config = dict(
    dataset='photos of arthropod specimens (BIOSCAN-5M)',
    encoder_norm_position='pre',
    encoder_qk_norm=False,
    fusion_encoder_layers=6,
    fusion_encoder_positions='learned',
    residual_init='scaled_by_depth',
    precondition_frequency=10,
    final_lr_fraction=0.05,
    adamw_weight_decay_other_params=0,
)
Rows from block 5 of the image encoder of a small model that answers yes/no questions on an image's attributes, named by matrix and row number. Rows with one number belong to one neuron. Each number is 128 + 32 x the weight over its row's rms, rounded and kept within 0 to 255. All counts start at 0. Numbers have three digits each.
After each neuron's rows are labels from the 100 images, of 14976, where the neuron reaches its highest value: "top examples" is what is common among them; "colour at peak" is the nearest of a few named colours to the mean colour under the peak. Only what is clearly more common there than usual is listed. The data: photos of arthropod specimens (BIOSCAN-5M).
# fc1: MLP up (encoder.blocks.5.mlp.fc1.weight, 768x192), inputs 0-191
# fc2: MLP down (encoder.blocks.5.mlp.fc2.weight, 192x768, transposed), outputs 0-191

fc1.227:185165105149170121112137145086164147186116080122112106119104120079180184198159092205131165126142156179100105134209166117130147113121138167097103114125070102153179158128144137126096163141092096132091125202126174093155127142145149143119159068118142123162194158098142141145116105104134144171138155124116172079165162150128079090154156199151071117060117132111123115109143123155097141141100119085171153055099101135174157158106185080148232129134131134098135101141115169127089109100151129086093133107099131151118101174101113119140059143163122146128161092157112128164149155098145146077
fc2.227:107113167151169107125128116072128164157134135130178117125128103129146116131081206136128149106132167110094195133105160133131160169113154129133133134131153165147082134126086131144119065121079127088155198104137126188133026103100132124138187145128128157177082112135201174139116162093084142114130037127095145152094074085079105158133123095116197172145177144117154154150149065105175159113126162150041084120095103141063106060142104097119066112140090105178129118082139070162127112116136125169106145081120149131151129100161132177121158091149146118122099139103112122163140125093095127166
top examples: order Coleoptera
colour at peak: grey

fc1.427:163096045167082094152157146096047120115104162153145116167097161093139126129131095145127157142143117140114165085106106155114136142176175104189100133183101131114175122199109146151137128135143112134127119130119159200170098081177089137125116152165163110134178125094078183114155140127195132174113103128131120152157094083138100128112109165063177084146084149146123115123104149152161106157128159158057150089097123168139121099145112100118079134104126075036142122128137194127158161089087127106147067180168161161198121174127086134145151175143080109127170096134084100091122119115181122131
fc2.427:028096131122152161100142137110173168064114095152138112159178127144088092142111132166061038143103093112172101103163157088109158144123130168194187098121052129115100094090137103161139114108094141134130181174141151073164079142141185178095124128154129093159161141146175098182127111067047095120092131125155155096090165151117149101083145134118151122089116121108193141167156142152130166140120089103175107071068173166140133146160146125113115133138153185124085087118131157099085111115136149148160161086124107138080134109109105159124123084169130166098106119118090109165132106082123154109
top examples: order Hemiptera
colour at peak: white

fc1.526:174110132116145090136097145113121067153117175171105099167095149146086162159131104172104176137204094125155151018157114107114147167110136113122160157143116166124144156148095113157102121120139149157159148158167082124076100195129118095097105142119082125102101145078106067139117116115118119102162192090127131141092159139120132180147142118131163124099152123169114126131114105181126182083125139185098100167154166108190132109067079110098136086149146120145105076101146149133127090157197142088132145116109115122044160132116070133102133194191159072122140189187199170111145126160122156125
fc2.526:180140099103112105071137143138175161195095109177130082139178194147151083120087114131106115097082160073156161139146165161146160127081140126154110082073090120091139104164077104186067095118142178165175161121125116123188135147124150170115178175097083175159113096112160098058130114155135114135128080161135110099112127136147100146149102155131124135152152177087086167145154112091088152161106144118085090106111090121110131112154087084092096138110171170116143153088113103114074075138150182160075073143115110146171117141153172095066092134128122126141129060138128082195087086149102148150
top examples: order Hemiptera
colour at peak: grey

fc1.598:140147115141101118128158094178143123174133113150105152156134145120122198105127084125137166089102135111104120096088149124158154048174155124185126151145101129087205145162113105150110130143164137151099094164134122135161116133060114125133123106139115159109142133054084159087092106178162116147090181117150180088134193119161059129135142142129173159091130141153162099120156047074143050115092099132076168111102105156114101070177168126183140138071131160061123204118095094120171055116141106188184144170110176142136180141136112126110108157150112161125189129127130144125141110113106163132
fc2.598:160095114169143155093115108161160147184127172174128139169086129134113144163154145104107145116143136093110138151124138049098143100084083114134106139132154099044068124138090133074144143111135121133123179118176159120140103119107168107127073156105166140112179150155130190106210100185125096139129121105136123172155100081088136112148119139081173099140097095163153097186071121192081135137133133156170157137119145188127085140096141126112191082106162123123143150184106116104113076150143077164159132067123135129202136090129072190137058132122172160123094104079114148149123068152067108109
top examples: order Hemiptera
colour at peak: pink

fc1.305:158120150190150168159127154115150131128130090063113120127098085153109101161161158121163160124132116152091136151161164131073100084103139109109150162065111161119146113139116131165118150114152159127119043163176108104097136132174169115132084161082153040096149171116160104128062175103171113104094123064077167112129148098140073116135151127173111132151161116141117087126149179072123118076112151088128152161142079110124132157140108089148119192122208102125144092046073145125141091103231146136106104150180117122160097131071138067134146145175156119124077131117124113135078102138170144130
fc2.305:101159147143110125124172140123154156065150105134159079138178160127195086101095125146054092143140168138114097226083061139131101175150150127061095114174104165173184140157118117119199119059148198166111115163134139155115087139172135174182095148122142099160114164156117122161182116151123114128145137142139119125166181143071164129118140092127098133117115187063119159117138118160188074155135105174142104064090131141091130125172153151123149113107175122108129139098170075125107113129064129118103163084105141160151205112113127146169075116119091157122110169109116094116133148145129131080
top examples: order Coleoptera
colour at peak: grey; brown

fc1.124:151089111188184133148122081178145084168122151127097111128125095092111119112088121135081185103117133153114106126119097086138131162153124117153193160125155153118148154176140081072095082124108098144069179204198089090114098110054142094131168188161108139116101147155107102104156142160062120177117173146099186177140168091124088122159121134169152130138128151151139146163157178133175113173075159186096142109131143163149143106159173093108138139167171155115202127144152192100078147136120090107131121142129110100162140126114129154199136091103116096117086167123135112077042105144137106130
fc2.124:121150158096095133122188130138154111126140043128169167104156087122156110102139141140089119101106060096080118185086106163159089140120152094194131120120118114125131115172108104149197139145123176163095110155071165078110128124119088178076150144128155170136102130163182052091102112138161089109156138180152110118107144101157177133126157151113099137109118094142139148166146159091116138136174131117140117118154165103125122190082163118140157165178089118138129132099133104197163143201064073135102090087127191066138169095097129138117109096082081082078048122119171105108147171115118081141
top examples: order Coleoptera
colour at peak: grey