python train.py --encoder_head_dim=64 --encoder_qk_norm=false --encoder_patch_size=[8, 8] --fusion="cross_attention" --fusion_encoder_mlp_ratio=4 --fusion_encoder_head_dim=32 --fusion_encoder_bias="none" --fusion_encoder_qk_norm=true --fusion_encoder_positions="learned" --fusion_encoder_cross_attention_every=1 --shampoo_beta=0.999 --precondition_frequency=10 --warmup_steps=860 --adamw_weight_decay_other_params=0
Rows from block 4 of the image encoder of a small model that answers yes/no questions on an image's attributes, named by matrix and row number. Rows with one number belong to one neuron. Each number is 500 + 50 x the weight over its row's rms, rounded and kept within 0 to 999. All counts start at 0. Numbers have three digits each. After the name is the row's rms in percent of the matrix's.
After each neuron's rows are labels from the 100 images, of 14976, where the neuron reaches its highest value: "strongest on" is what is common among them. Only what is clearly more common there than usual is listed. The data: photos of arthropod specimens (BIOSCAN-5M). In brackets: how many of the 100, against the usual share in percent.
# fc1: MLP up (encoder.blocks.4.mlp.fc1.weight, 768x192), inputs 96-191
# fc2: MLP down (encoder.blocks.4.mlp.fc2.weight, 192x768, transposed), outputs 96-191

fc1.544 112:584517500561514564468403389344475402529443526566513576522485500494519558541493532467609527397472458462472513503584486491545532431556449421488432549407444467588421461518497489495542482427482527412438544615445482549496471500423573542506428536474486478512475491549508513431567488501491478432
fc2.544 115:574499484535512408565548524566458469451578490547522501556466480423478417553476541433436508599456398556596522511550491495499483505517482576474598542507426518601503493484620544497401507512555486440572513488509489499509492481563537535575581503526486549511510500511516521550459455426462541518
strongest on: order Hymenoptera (52 vs 20.5)

fc1.73 108:420486549484550571519531573416494559523449501472568423444545511423432511567538575493558539431565522520500532457542464554457587490532405420489564513537484501482540428505541674496465487491497471470493472576487501463501567484500498571500496612511502433426476470562463462485466435488568571438
fc2.73 112:502475471480489379437534486466504529559669507499494550518498465571452464505494521548507538582485450493473536510448516504452474509434521553465543529495501525484430569468430430509483457471535541500469514493411470525506521551444517453462506495553565548521466487512581475542467411432533630564
strongest on: order Hymenoptera (58 vs 20.5)

fc1.483 096:432488553528498539543565516377481482533472497513512477508560408459450525539519561480543601405539471566450566468486462504517568543521356458461560504503526479475501424524497561484446465460588468444507470551456445460470486481410547555454529526547516464440419433583442491476504496426553514470
fc2.483 107:449489493504558412481533581486466467584633502558496520528485473518497436511449547600548517603440462588484578462430570506432571482425534550453529494498444526518469572440468442539474476500479526557497498492425473536499438558490512389473506508545592508538512557538546468488488500384495645545
strongest on: order Hymenoptera (74 vs 20.5)

fc1.733 098:473488568414461553534482507424511501499494475428479489486544504477506541559520447553437481497462571501490538499492544498562554561496575482453533550550574444528528506592523456471437463390483438458464517498549509555424572526480569501506548535435482474477518539470511461391433456504470502520
fc2.733 110:548544502476589466403533520489558542498523510502568537504458559463532504530424550471538450455459445562552442447344425635425532535450472581476460458565522483490547497413501543461440476512395456606444476511520511457559564478517541513547357451506455479466407512499491483482464516498424463485
strongest on: order Hemiptera (29 vs 11.3)

fc1.195 109:512540475487482438543512492405451538514539533498502451501553647500450413518571405505465562612488456481471483527476354516489574495403569498464542503509551595522526524495488467427479477504493497614477523451572471576571445496527518488435493530418490450516509520467488436520432482493464474526
fc2.195 085:497497538607532599436505570443515488482507486443549487437470429477583478496531550550542533561521498468443506422449540510549481533501553506550472456436566554527475440455568526467467540561526557487482488458475522512507501482453442519481469439599560501446508463587458493431448543475546564431
strongest on: order Coleoptera (38 vs 16.8)

fc1.36 096:414477530528526525470580561415494483559516461396545422498511507469517553589509467493557485429560453454516564508478503509543557502493510422587525550446476543535561369496471525441456467508447457538447511599475457581457490424486448588495409485609469505507546497526438502560518435472511514432
fc2.36 070:491554512523466475451546384493487493508640554459456563484485505564542440478525563532480548579577489420545533443433498507511582486441574542440479568577458512505509503571506340407444573533546558499530439453443503536465559566485500501459547423570425501475494495501619491487510481388449566465
strongest on: order Hymenoptera (45 vs 20.5)

fc1.678 098:501562508483499507440523422441584462592545506447472428375510495512527604507468444503449520578506524545457522495512509515569535461496514582535546504551549439533419540558470493457439471511540389504470478493524543509493533476470504488534570526470481491469471599525494445440389481503509492579
fc2.678 088:523507567533604539467528537462471446510488441445543553505422530426485486565473503497524509471488437488503493512342429609409518531514502545482583493441447469449461420423556541501554435421490453479534514519511447526493497450399506569491441439578567554369429482395562483539511500465496539553
strongest on: order Hemiptera (58 vs 11.3)

fc1.592 095:540600473444511450548448473372539455534465619479455554424556613510516543568517399525503496526599496444410493431405551516461432544467473506510469403544520435463464487486514390529534540508449506583494558483583532440507621587557497481509484461532454521432502446514468413536473471418417551485
fc2.592 084:500487470506524569449575452479506504465534490511548470578404496492471508535447507566594474468521439556540617534463455524474543620482495504473502535470611397480522453437525553476536431485445568504446555575390568516587514373489423511483486590472451562504473506457571487443462524525532572452
strongest on: order Coleoptera (73 vs 16.8)

fc1.348 097:478499596536460473482539537315483510539503519441488428485505535471407601493624639522529551457515489482393556559544478477493527534447428486487579601562498541500495479561441590500427487439497484415429433579451441451517536482478513507567481483446465490489478542511480478483492516465552485483
fc2.348 124:579512490404499422524451466520463525490562546565536433531458498530471468514494517531508518532483482478460507562465504592512512457560540484403536502525451567466522564527561532445418465481584546554595496482534454591474511538501508407484462444521541520571424456560571479469448444541410558452
strongest on: order Hymenoptera (46 vs 20.5)

fc1.261 077:440456514504477435414499611428501486528467466622507560501491584524407415584494456541550498472505565517540571464541521513646478426517497486469542508441477525458584501471462552574473383453509449483499495548520467454540537487536443521466553509426505506476503505498464536495525531529542510559
fc2.261 096:489500455469509461528548441442575474521483527533476531446485444545581475403467460502576528492478512486453454430477545539430622626528431544516418545567551408466481438465449472509515528550534458454499534560567539437418514471471464470527456511558464526452465480499502411576491510523485484492
strongest on: order Diptera (64 vs 30.6)

fc1.414 102:482555527496486551420527502434460442463544522464492527487435499425499554492557530600527515427481522553471585586487523492450439554520519516507493521498425588506485489510539524520494419414530436449520456489525438489521538552466485576472326453465543482539439471500541558470469538510434322541
fc2.414 117:491506505526421483554456534415532479447483433516597414500560449561569474434467550434488428493516463476560414485525429547554590474593452477502539480554588483507579462516495521513523405523469489537457446566584449455473380446473553523417413356486538374433346445485466519489528484534448658408
strongest on: order Diptera (63 vs 30.6)

fc1.611 112:448529482450461505499558540435414490505520522502462509510400529463515483422555548608567507492537551534488542564476503535487423535515525561458505467540439588540446497439516550497508472392503487458541458485544507455591489556478411539443410413435578466519412446492523586521467514505446346485
fc2.611 129:481516477554423466522452541480545482434475440523592436512575432555579456418461517419483384463522501467541460472541433511545586468569420480531517506541561490497589422479510544536516370505466507486422500539548434499468439465506489511372372391496528370477362468493486542486493494526496590420
strongest on: order Diptera (74 vs 30.6)

fc1.580 113:543574569483543540451520476391550398518499548505515576491496472486512504442425474509514555449510411469531503525493499492540560459490450480522491553466389495530487530529490468522542534409453474481451520596408480532460441502487566446497410606499521512497554487505440503491482551485525519445
fc2.580 102:519527497522419469529469496506438476434606493592476506493503512552438470534497526441483518603525508486539491537503500523551446549483447542471513581521413411556586497502546471547377554478588501486542528449479426471537463528502552488480552460505557598460508506497493545507481527443429550496
strongest on: order Hymenoptera (45 vs 20.5)

fc1.409 087:434492510490508500426443664442480498411477369501571525535482564531432511557471443589487408501533528495562641549555527500581458476565476507496454492504479563488516556387455565548580468489499468482561564501543536520554530438451477485451579498487454543501487490457532508548528560545527523458
fc2.409 092:516515471448525542402533445533505422533428490533478560448493526490619567389466417508603494448433462502493446496413514505486588549578476478529449593496555459452501430474482484524541538643520495513446541596543532443456482495480479566432403525478517416464440493514519447516487521535528515477
strongest on: order Diptera (68 vs 30.6)

fc1.527 083:381517510494470558437473550391483503485443464512489550534490556552448431611474535422506438428526512449564569461512451538554494485543458463442502478418478470446535535498395519493527432502547450530516467503490493488534515447565506552396540534424499456466549540556409518496483516436548511521
fc2.527 089:450492471470505536499535479454546449418453497580455453479544430516515474357512524507560554457441507471388492497460610571513522580570496503461454544559486434438508467525579505496465561542467487436537512537535542486413515531449423530544428527538433505482493547563537374540479528494471471465
strongest on: order Hymenoptera (43 vs 20.5)

fc1.118 106:436556576492554500541485576407473519489496474456540392485653523414492580558523621467533420470465506510538542550525550545492550500541415437475477480480578514512561420476496621523466490462456434429533469577460530520527503509541493566448439574534526539526448428479493514501517443502512497486
fc2.118 104:503513416390493486503454452459465516491608555528498555522457458477485427484546526561485464512534455436456509456444487487534533516493546494433518510509428522482488528583475430418414476423590538552474536455474464464539563549494508510471506497504564519492457459495533502498435455431483484494
strongest on: order Hymenoptera (46 vs 20.5)

fc1.677 092:476497509568476391550439436474462506406538445490473541505456526488584481460535487499540469486514581449500469488495448521493475482438527530512599476615544579580488492501411573503624545548505496488507520467465492560462450400504600494530586564540459542573428581507531418451550634461477452411
fc2.677 069:491529505500472508465510526461503446599546563526509512538514477440434543539516527492496489483527412469462463481515534452525536420606583447505423516390508496471460485526485434552452481498562575478517572509404497412543507486420417479447467523513537440441496402477429516573529418521545528587
strongest on: order Hymenoptera (41 vs 20.5)

fc1.722 108:463501572463504468429445577426552452442476531535469428441531516532412550554501473589515493545500485528439499455541598477562530591479440491431462523523548547506458450606462570459540494521470515499426479513499451542520509434531516536561572535502447545495515560499450484398465502441528418530
fc2.722 115:646517509423573452474517517498500546521513522501569592446490565456596534506461473486532471482451475517511414461454471599425555472536549469547457469482476562533436512452452457471503491594466458553497518501558549499515500533361557439566450573500520527489397415542539538546547540554498547418
strongest on: order Lepidoptera (27 vs 7.3)

fc1.55 093:538593458444462398527597568444482607432546535441475524506495489489525516465485564512448491530524596442468448483476517521499418477527473555534505461591548570426479536428438494487501475540461437576515499459580513570505501526512441428491476554467474519543564485537447463482550506535464521581
fc2.55 072:457495480529543462516572452414636488503569518468465561535482515513494462603542533551506540464515520481522551460436513558533535469558571566327456450425566490476533439557490520491431457397496589516403427429465494467589521441528485492458479464563474517485516455478504438491514592498447599458
strongest on: order Lepidoptera (30 vs 7.3)

fc1.6 080:456511515432500448566530477442600478577545434555469480458429523462473538506426422582516510588524455625463478467487459499528576541518477487487521504556653393493527409471639482523538509452505508574519528564469457514613514522578515494483480525533550571397415508506460476416449491500442551547
fc2.6 062:491512496534476541499485581432442504471471535598467505526423572483468501545524546476553463584449425483477517507362490536489500434520452426485554481503507528488510463462475481460388440440530485525532447498461462491485470404467568481419427462482567566464518437484551478481351522551498568552
strongest on: order Hemiptera (62 vs 11.3); family Cicadellidae (26 vs 1.1)

fc1.115 100:468484485407571456506481520467509466463429440600509530509493492493446572414493488539465463539451388519533549538449395520438460481557440541457482453487492436515497564469569573507524450473447562429536557523571579498494507613377452530468501495494485531490509454593524610512572518481577517572
fc2.115 071:521494507549546500513461452445540525512576531487463497437468588391568479596513526544442483475365412497451385489537525520534506532543476508440448486508537575530510456538481393516453499517524501559386475439468515432507522487645519553477513449525501480553448577506534513492512475513547539450
strongest on: order Diptera (62 vs 30.6)

fc1.708 090:457469472444513480491501503413379536343553464540502495615464514517457472459501590576530511507513506454426502534449566489498452481510513521497502468432459497556523524409581509529473575575440506453497416443457456632497578466507460494553585521505522499447527398560460623410558508522508441507
fc2.708 081:551553513492495575477491507513622505557499546503524428477575513501401480548475456437472536486529472605563440526526543502516439450506492382506571521475468501542491449472424531466390429358493546536447552561508458535450409487480481453406422491519474468487491537468549429501467488481421482496
strongest on: order Diptera (67 vs 30.6)

fc1.453 092:409535523536544558438517465521531416480590473562449421512540516495447465526521558500420409482450479503497596470439532506495433549529531543462497432399467421485505535436575588508647416492496436459586586600492539553598508546458527478558464488498488518529536560495593496535461514475624484415
fc2.453 074:515537527469534491551494453381532523573512590467432588468455469453441545598550502512616580482446463551534526489444469490493511534415528499532476518474474620489578443507488432478506496499482531490399459445418507446562544415532504469488536502505530582479524454474411494503494534424400600539
strongest on: order Coleoptera (56 vs 16.8)

fc1.623 110:632482487416502520528497559467482512570479510547537493473403483543472480514574510525485527524561552492491467531466401482559551451467469540533533572580419513491501425473524580427484406515459457422484411497558475476489418491573475448502586536506550399472464548497454481449492458515523456547
fc2.623 109:481491590635537436466512396381505522518468526428544516475515542538494477495525494613439522521493467492525570537499500429550607530519447583469459517485474520507470541427471506600427483488521529517422557549499480429594480478492621514439446479541526560515521546499547525506450524471526602526
strongest on: order Lepidoptera (48 vs 7.3); order Hemiptera (30 vs 11.3)

fc1.660 103:499569541590546481585504601522471453500523475470457632474528536612586542526481450490440420497486462444391463456460522494575461542531598540449555435544510570507537486483438465401529537450448560561458466484586534532498470579561429463421471574512524441471413482487448486510503465520475422580
fc2.660 075:507526536502469488410493421495599529437465461507477489537462540523516444601564550484477552487531510533521599486415515550462538493406518475434491532514501466577517416488542521549372450520462491471420534486317537494575487388485527493509514449492465488494532408500537568502439536542488528469
strongest on: order Lepidoptera (27 vs 7.3)

fc1.583 097:523547494437458506467451497505480532513411530500508477560420584506560491492455576536647516547431579562400458526534539520494477455522437424504492468530575453503513568504509569515563503558458530439526525520471532549454549606466510559622457512556586564432527415478503586518514550480500541567
fc2.583 063:587561573535489517515574546543516444505536493497475570506449541509443504501528538546457461387460383558465461479508525508549430433613513430503554501456401518492460408455420511539422502566473473547515470456556517498520420526526508448440512479518513555557548516611482416515566552452443521454
strongest on: order Diptera (63 vs 30.6)

fc1.658 107:506419551528525479520562495374475472540471508450556424515511465448501543561501547430503524439536495521469503496472526504549594544535405462545563489531524514455557418455458613556497449479551433403521448579431463500496505471426537568420525533558527446479405462533427499487459465442514499482
fc2.658 114:490493513493508433475568538521458494557624500507508522499539496538519428521521513597538593618438434565477565484456565433420544476447543568484496481472474508497434555476491400435474512496467572569508533409440406567515499553463519383454560447499535499554500515559578486486544416443424595544
strongest on: order Hymenoptera (64 vs 20.5)

fc1.746 088:557600602483515570528520469458505563475516460445510481444475500475509496457414463570547510519580470521499488464534489541557488470475453568642539532568563550576488565519518573453456476519592463546490527522535500450544517466546372531473523454421530384455514541571531550412499507516555524567
fc2.746 079:511527500530504523478546469399464461518559522552480550503512564455446442578541477508494495435504504519536452519452463547566561520533437555452515496468452535470471498496490385526470456437508479524403465510525527414605486458472586487432489428579541560486443459507503415573516466498484571465
strongest on: order Lepidoptera (29 vs 7.3)

fc1.375 100:536554567558421517514533560424504634545521488458485514437424553550453430448526535502620447517482508500484492511568462471558492460524451462494591510569486486471460532460554586554535565549525461487533527473601535565576564479522400617538536509443473412484485618539464471451515468535537489536
fc2.375 104:448519486485481540458481439463478465493607528546424463501523487448513453624542502564475473551441439439452487489387507505558501451477452527490456456456484589531480547547563390510479391399503630515479530602482469473548412584520581442482490422553503573482530580523477485529471478420461539523
strongest on: order Hemiptera (47 vs 11.3)

fc1.269 103:440466560518496468574504518388465535595431511443557429506495496522414580544514569497556545457472508481501512470518577555568533538517401462487557485563542550535599473507497638548489424427512439443505332550417430472476494444383506526484536537465509496452456486525386458538462509423486463483
fc2.269 097:504509393462538433500580496480519470547582524528471546491461454559498458482529521565542529573507412476415574497414536499473523428461558522402539473421466520479423498485529500518489579497543612588475538441447449503512534589506532466477501416530536534553528533496575485506526463439531578560
strongest on: order Hymenoptera (55 vs 20.5)

fc1.40 101:498488513448490523481502523437382457392507533536553482417468488456489492479515469523474508478521544547508580449543544515541505504475526525483547570603591518515503482448438571571565459426484469474556473508509468460412526561440489441489411491514450555505534381556520436536540615436498495482
fc2.40 072:440526505493419501468524440549447470621585559511487511545454524479390474568442536514512505505500511442465503547463468537546521452360511499377566465388482395551549468503516454518427578601487441425434462495449536482601481479449481552452551511550548414419497448434565431577481481472466488500
strongest on: order Hymenoptera (48 vs 20.5)

fc1.499 103:564473512547512554486425431359512444556493505558503608499465438440533556532491505458661507417478457479524488535580515536547490459532491465502522574400478456588415474517512426471568438399488511452436533564456479503455490473502538461593385534484446488514513550529521506409582500478546539391
fc2.499 127:579562470546546479547524518525431484467572470547537459556474490394432438545448561427432532567429452485552496532500523494536443511526460505500543546474418521540495455535583580449429535506561489460529450463515498455497523475612515512595540507518465562520521505571517505571392469423474490507
strongest on: order Hymenoptera (56 vs 20.5)

fc1.376 093:522559579531506509517519565458527523446530399472487494430546504522461465494452506622460443611529522552471518444478429444541515485482485564521550534583498546527442504595476493412517473496611532600516547540524570514543516471466437459493477454467476481468467558523527540397523382471537574569
fc2.376 099:542533485477493487456556460388475467563535540524471574526434486448486484552529443488516565444513507535547437414416530532524573550559455554446597455465501523480385447405509449485480455442449454489445523548552471460550499482466594458515513531578614573494448517515581470543523578575452526503
strongest on: order Lepidoptera (39 vs 7.3)

fc1.279 111:429481472555540521573463563361474494559508472451531477542534413396526544509527500474470519392520468495444528538529536552462568476589429517499612532493503559469486418494497585501483455470563431408560417590438517498533481472427560584460497517567438514496410485525431475495500470465508483459
fc2.279 129:473559541523482450476525538537497457528659500483551520481567467497466453525473562564480573651542468584519573463487534437398550482405546564475442470514487480482457552473480394466487506495461513558524549474438379583520503511454464415467545485546527520523499550490543447456514450431464568584
strongest on: order Hymenoptera (64 vs 20.5)

fc1.626 095:442525506479502529595440514437503500468530516545455548499560493570471495520492474437615553490493544469504510569508480612519479468361540511533496591517467393425471446504495495544561463564480503404473515482497611457466578475549447447472508529376551612457590518496520572496493407548460540451
fc2.626 079:596489441536572531525517482461590538509562455501556497498405484454482476489453536506500500443551497594492451462515487506529375566562409539418388468393453551544585482441512449430438534421438473539470498449530457495512510462417482444462642517496501469535469497503479469515439536486476459528
strongest on: order Lepidoptera (27 vs 7.3)

fc1.139 104:473505542520519430466575514308486528597477478453529384493438554451483578537597631507551542556521485540439534455498439477483527522450443512473596574527508481491460402523527587523454467492491431439513417469498484495476536528416513520463533510490444441444459464505420445542410452487542452574
fc2.139 132:603519471497502371552497514574476509526600511589519470534473440583441402490496516529516524579451424503458495497498541541474529517556529545445554480476450538466435573513499505474455510425561590587573442468517463556474491541573524416479439513531558480578477486552511445479485415471428560477
strongest on: order Hymenoptera (56 vs 20.5)

fc1.542 075:448480535427518510431500590430480482450509433543545507560485531519454439611467499602519426543548486531561585529589534517592467453520500513495457538503599575458595521440428591517507468488521513444550542545548536495542555419452420503467565509487504536417503490486477538431535524558539481486
fc2.542 080:541495475477553517441562390472546464529507573544479582442487524494579554415532454507583490432454479511515421439434543480473609598616448523486479523531564475440505428485462486541482527567531450519409541593552553473465517488464515527497427579517556464463415502492605432575470502567530512461
strongest on: order Diptera (61 vs 30.6)

fc1.60 104:534495500419537504509503608482484492479471475490523472519482499553527631524577419538495509460514490623424526562613509519570505409513456501548479525562542606455497583468499626483520405472527378410466531483487561469576538446469534509554433491500446537492494531474470551458466501618450524521
fc2.60 114:556482513508577525392435392644475420439472477448460541365478580463577481448514483553499510479497454522546464503435538497484577549545506484539469540583494463479513443524511383574527550630438495590456473561506579450512541548448531505454520432453417393464422493440497515456551522511514485481
strongest on: order Hemiptera (36 vs 11.3)

fc1.615 102:539556591455581463590484468506554421466432488587515534528512584520433407464444475420474494541541516512461452479561513574387486609499543542478518470500523514434494476498516488471557435464542490593585550533555601461523484587592471514504529554556465574498500572559510439457417520492443451407
fc2.615 085:470511480474386582492429540380534543489480475471436522534462483490471545499566588523514545512546503606402563463448530492480470566513494551487563583562465487501463530512493544432462472462454468508483452421449431462442507524511558492491481555445516515501453454448584473563449485530562561535
strongest on: order Diptera (62 vs 30.6)

fc1.393 082:533472527503574494447392561389526490525416412482504508534486415529483598494441574550503568490505454514424547497615514456548494451426476493459459552453530452604468513481515548456441435533551469435433494556479492556529460546402555480497524524450518530483520571468479465453520611487526503526
fc2.393 087:571553605526458491539467424537394496467520475569533516447481555497434416650518558479535520602469542527441464506489531538497535544404505523451411555463439495553588493508499500513345528511516472436513500493546507485579530520555506447572503463550504570505505412594389444531466458490492481451
strongest on: order Diptera (60 vs 30.6)

fc1.390 123:377612565564506495559463551439462503588545455547537472427515530563456516484513414500503474607467454612512484502575443492491522493566628471481582532572488557613482467470573495456549455520582516577533493493484464525470515523528519439527460445431585450485507509500538516543560489550556489469
fc2.390 137:478561514460511518533529486485530554490576591486578442480432485439530473498544561474489581582519398473509418508503480548560510554467481439628545541528512456497475440484526570434471532549571592506440476472478533493441410449504467504573504408447548506505541448559466493549436472494473481478
strongest on: order Hymenoptera (55 vs 20.5)

fc1.99 099:432454521543506483505499554427505484408509545461460526460555505517480430524490481502532543590557617615409489400493481585501459534531550560496482490487560470518505496543419528519559514551587532592500543424504529425540512567507395500483428441489453592502451488540455546446465459380542563474
fc2.99 126:549575470488518486510574516354492479468499477526532489506430492487468542482503515501519483521438460511526485413457616629497483595556428492468521538504498498495515467453542495454499391383455443452441474538519499457453445565446562390535551465504515539508427486514480427554536577623495492477
strongest on: order Diptera (74 vs 30.6)

fc1.364 089:437479542445441618491504508476511443556610467427461484434521513494497557507467413582437502478566462513495495430468487487487540520479492436570572497568585476493485581522579534495505470404427517564446510574469427518550549461583554553463465589476507402449530530597499490364451503503482491508
fc2.364 074:521542554499541452420541455405498519469516499515547540435418500484502528542500546484545498457432426558500433520378433595434590517501500582452495575557512461504562490429489480413429452528472494616391498487496504513537533493476583473494425411505511502470390453508605477541465540532468477571
strongest on: order Hemiptera (31 vs 11.3)

fc1.738 085:433416491495560519406540615472469502504471428578475548473480581544471385532492427474498501462459603507531544441600514529637510449569523506457480504405470467448541473450426536532462415487466475473533515515552491451539543537519444552467542546421478521450502485524481558472465530569526494569
fc2.738 107:511471449482469499508549438472589463518472511561506525472505445520571529388487459502617507473467520511458429480485523533451616608565429508543425567582525440437503467488455503519537519538487473483495531598564542433462507488469460488542449522570515533487432531484556433568468509494519483487
strongest on: order Diptera (69 vs 30.6)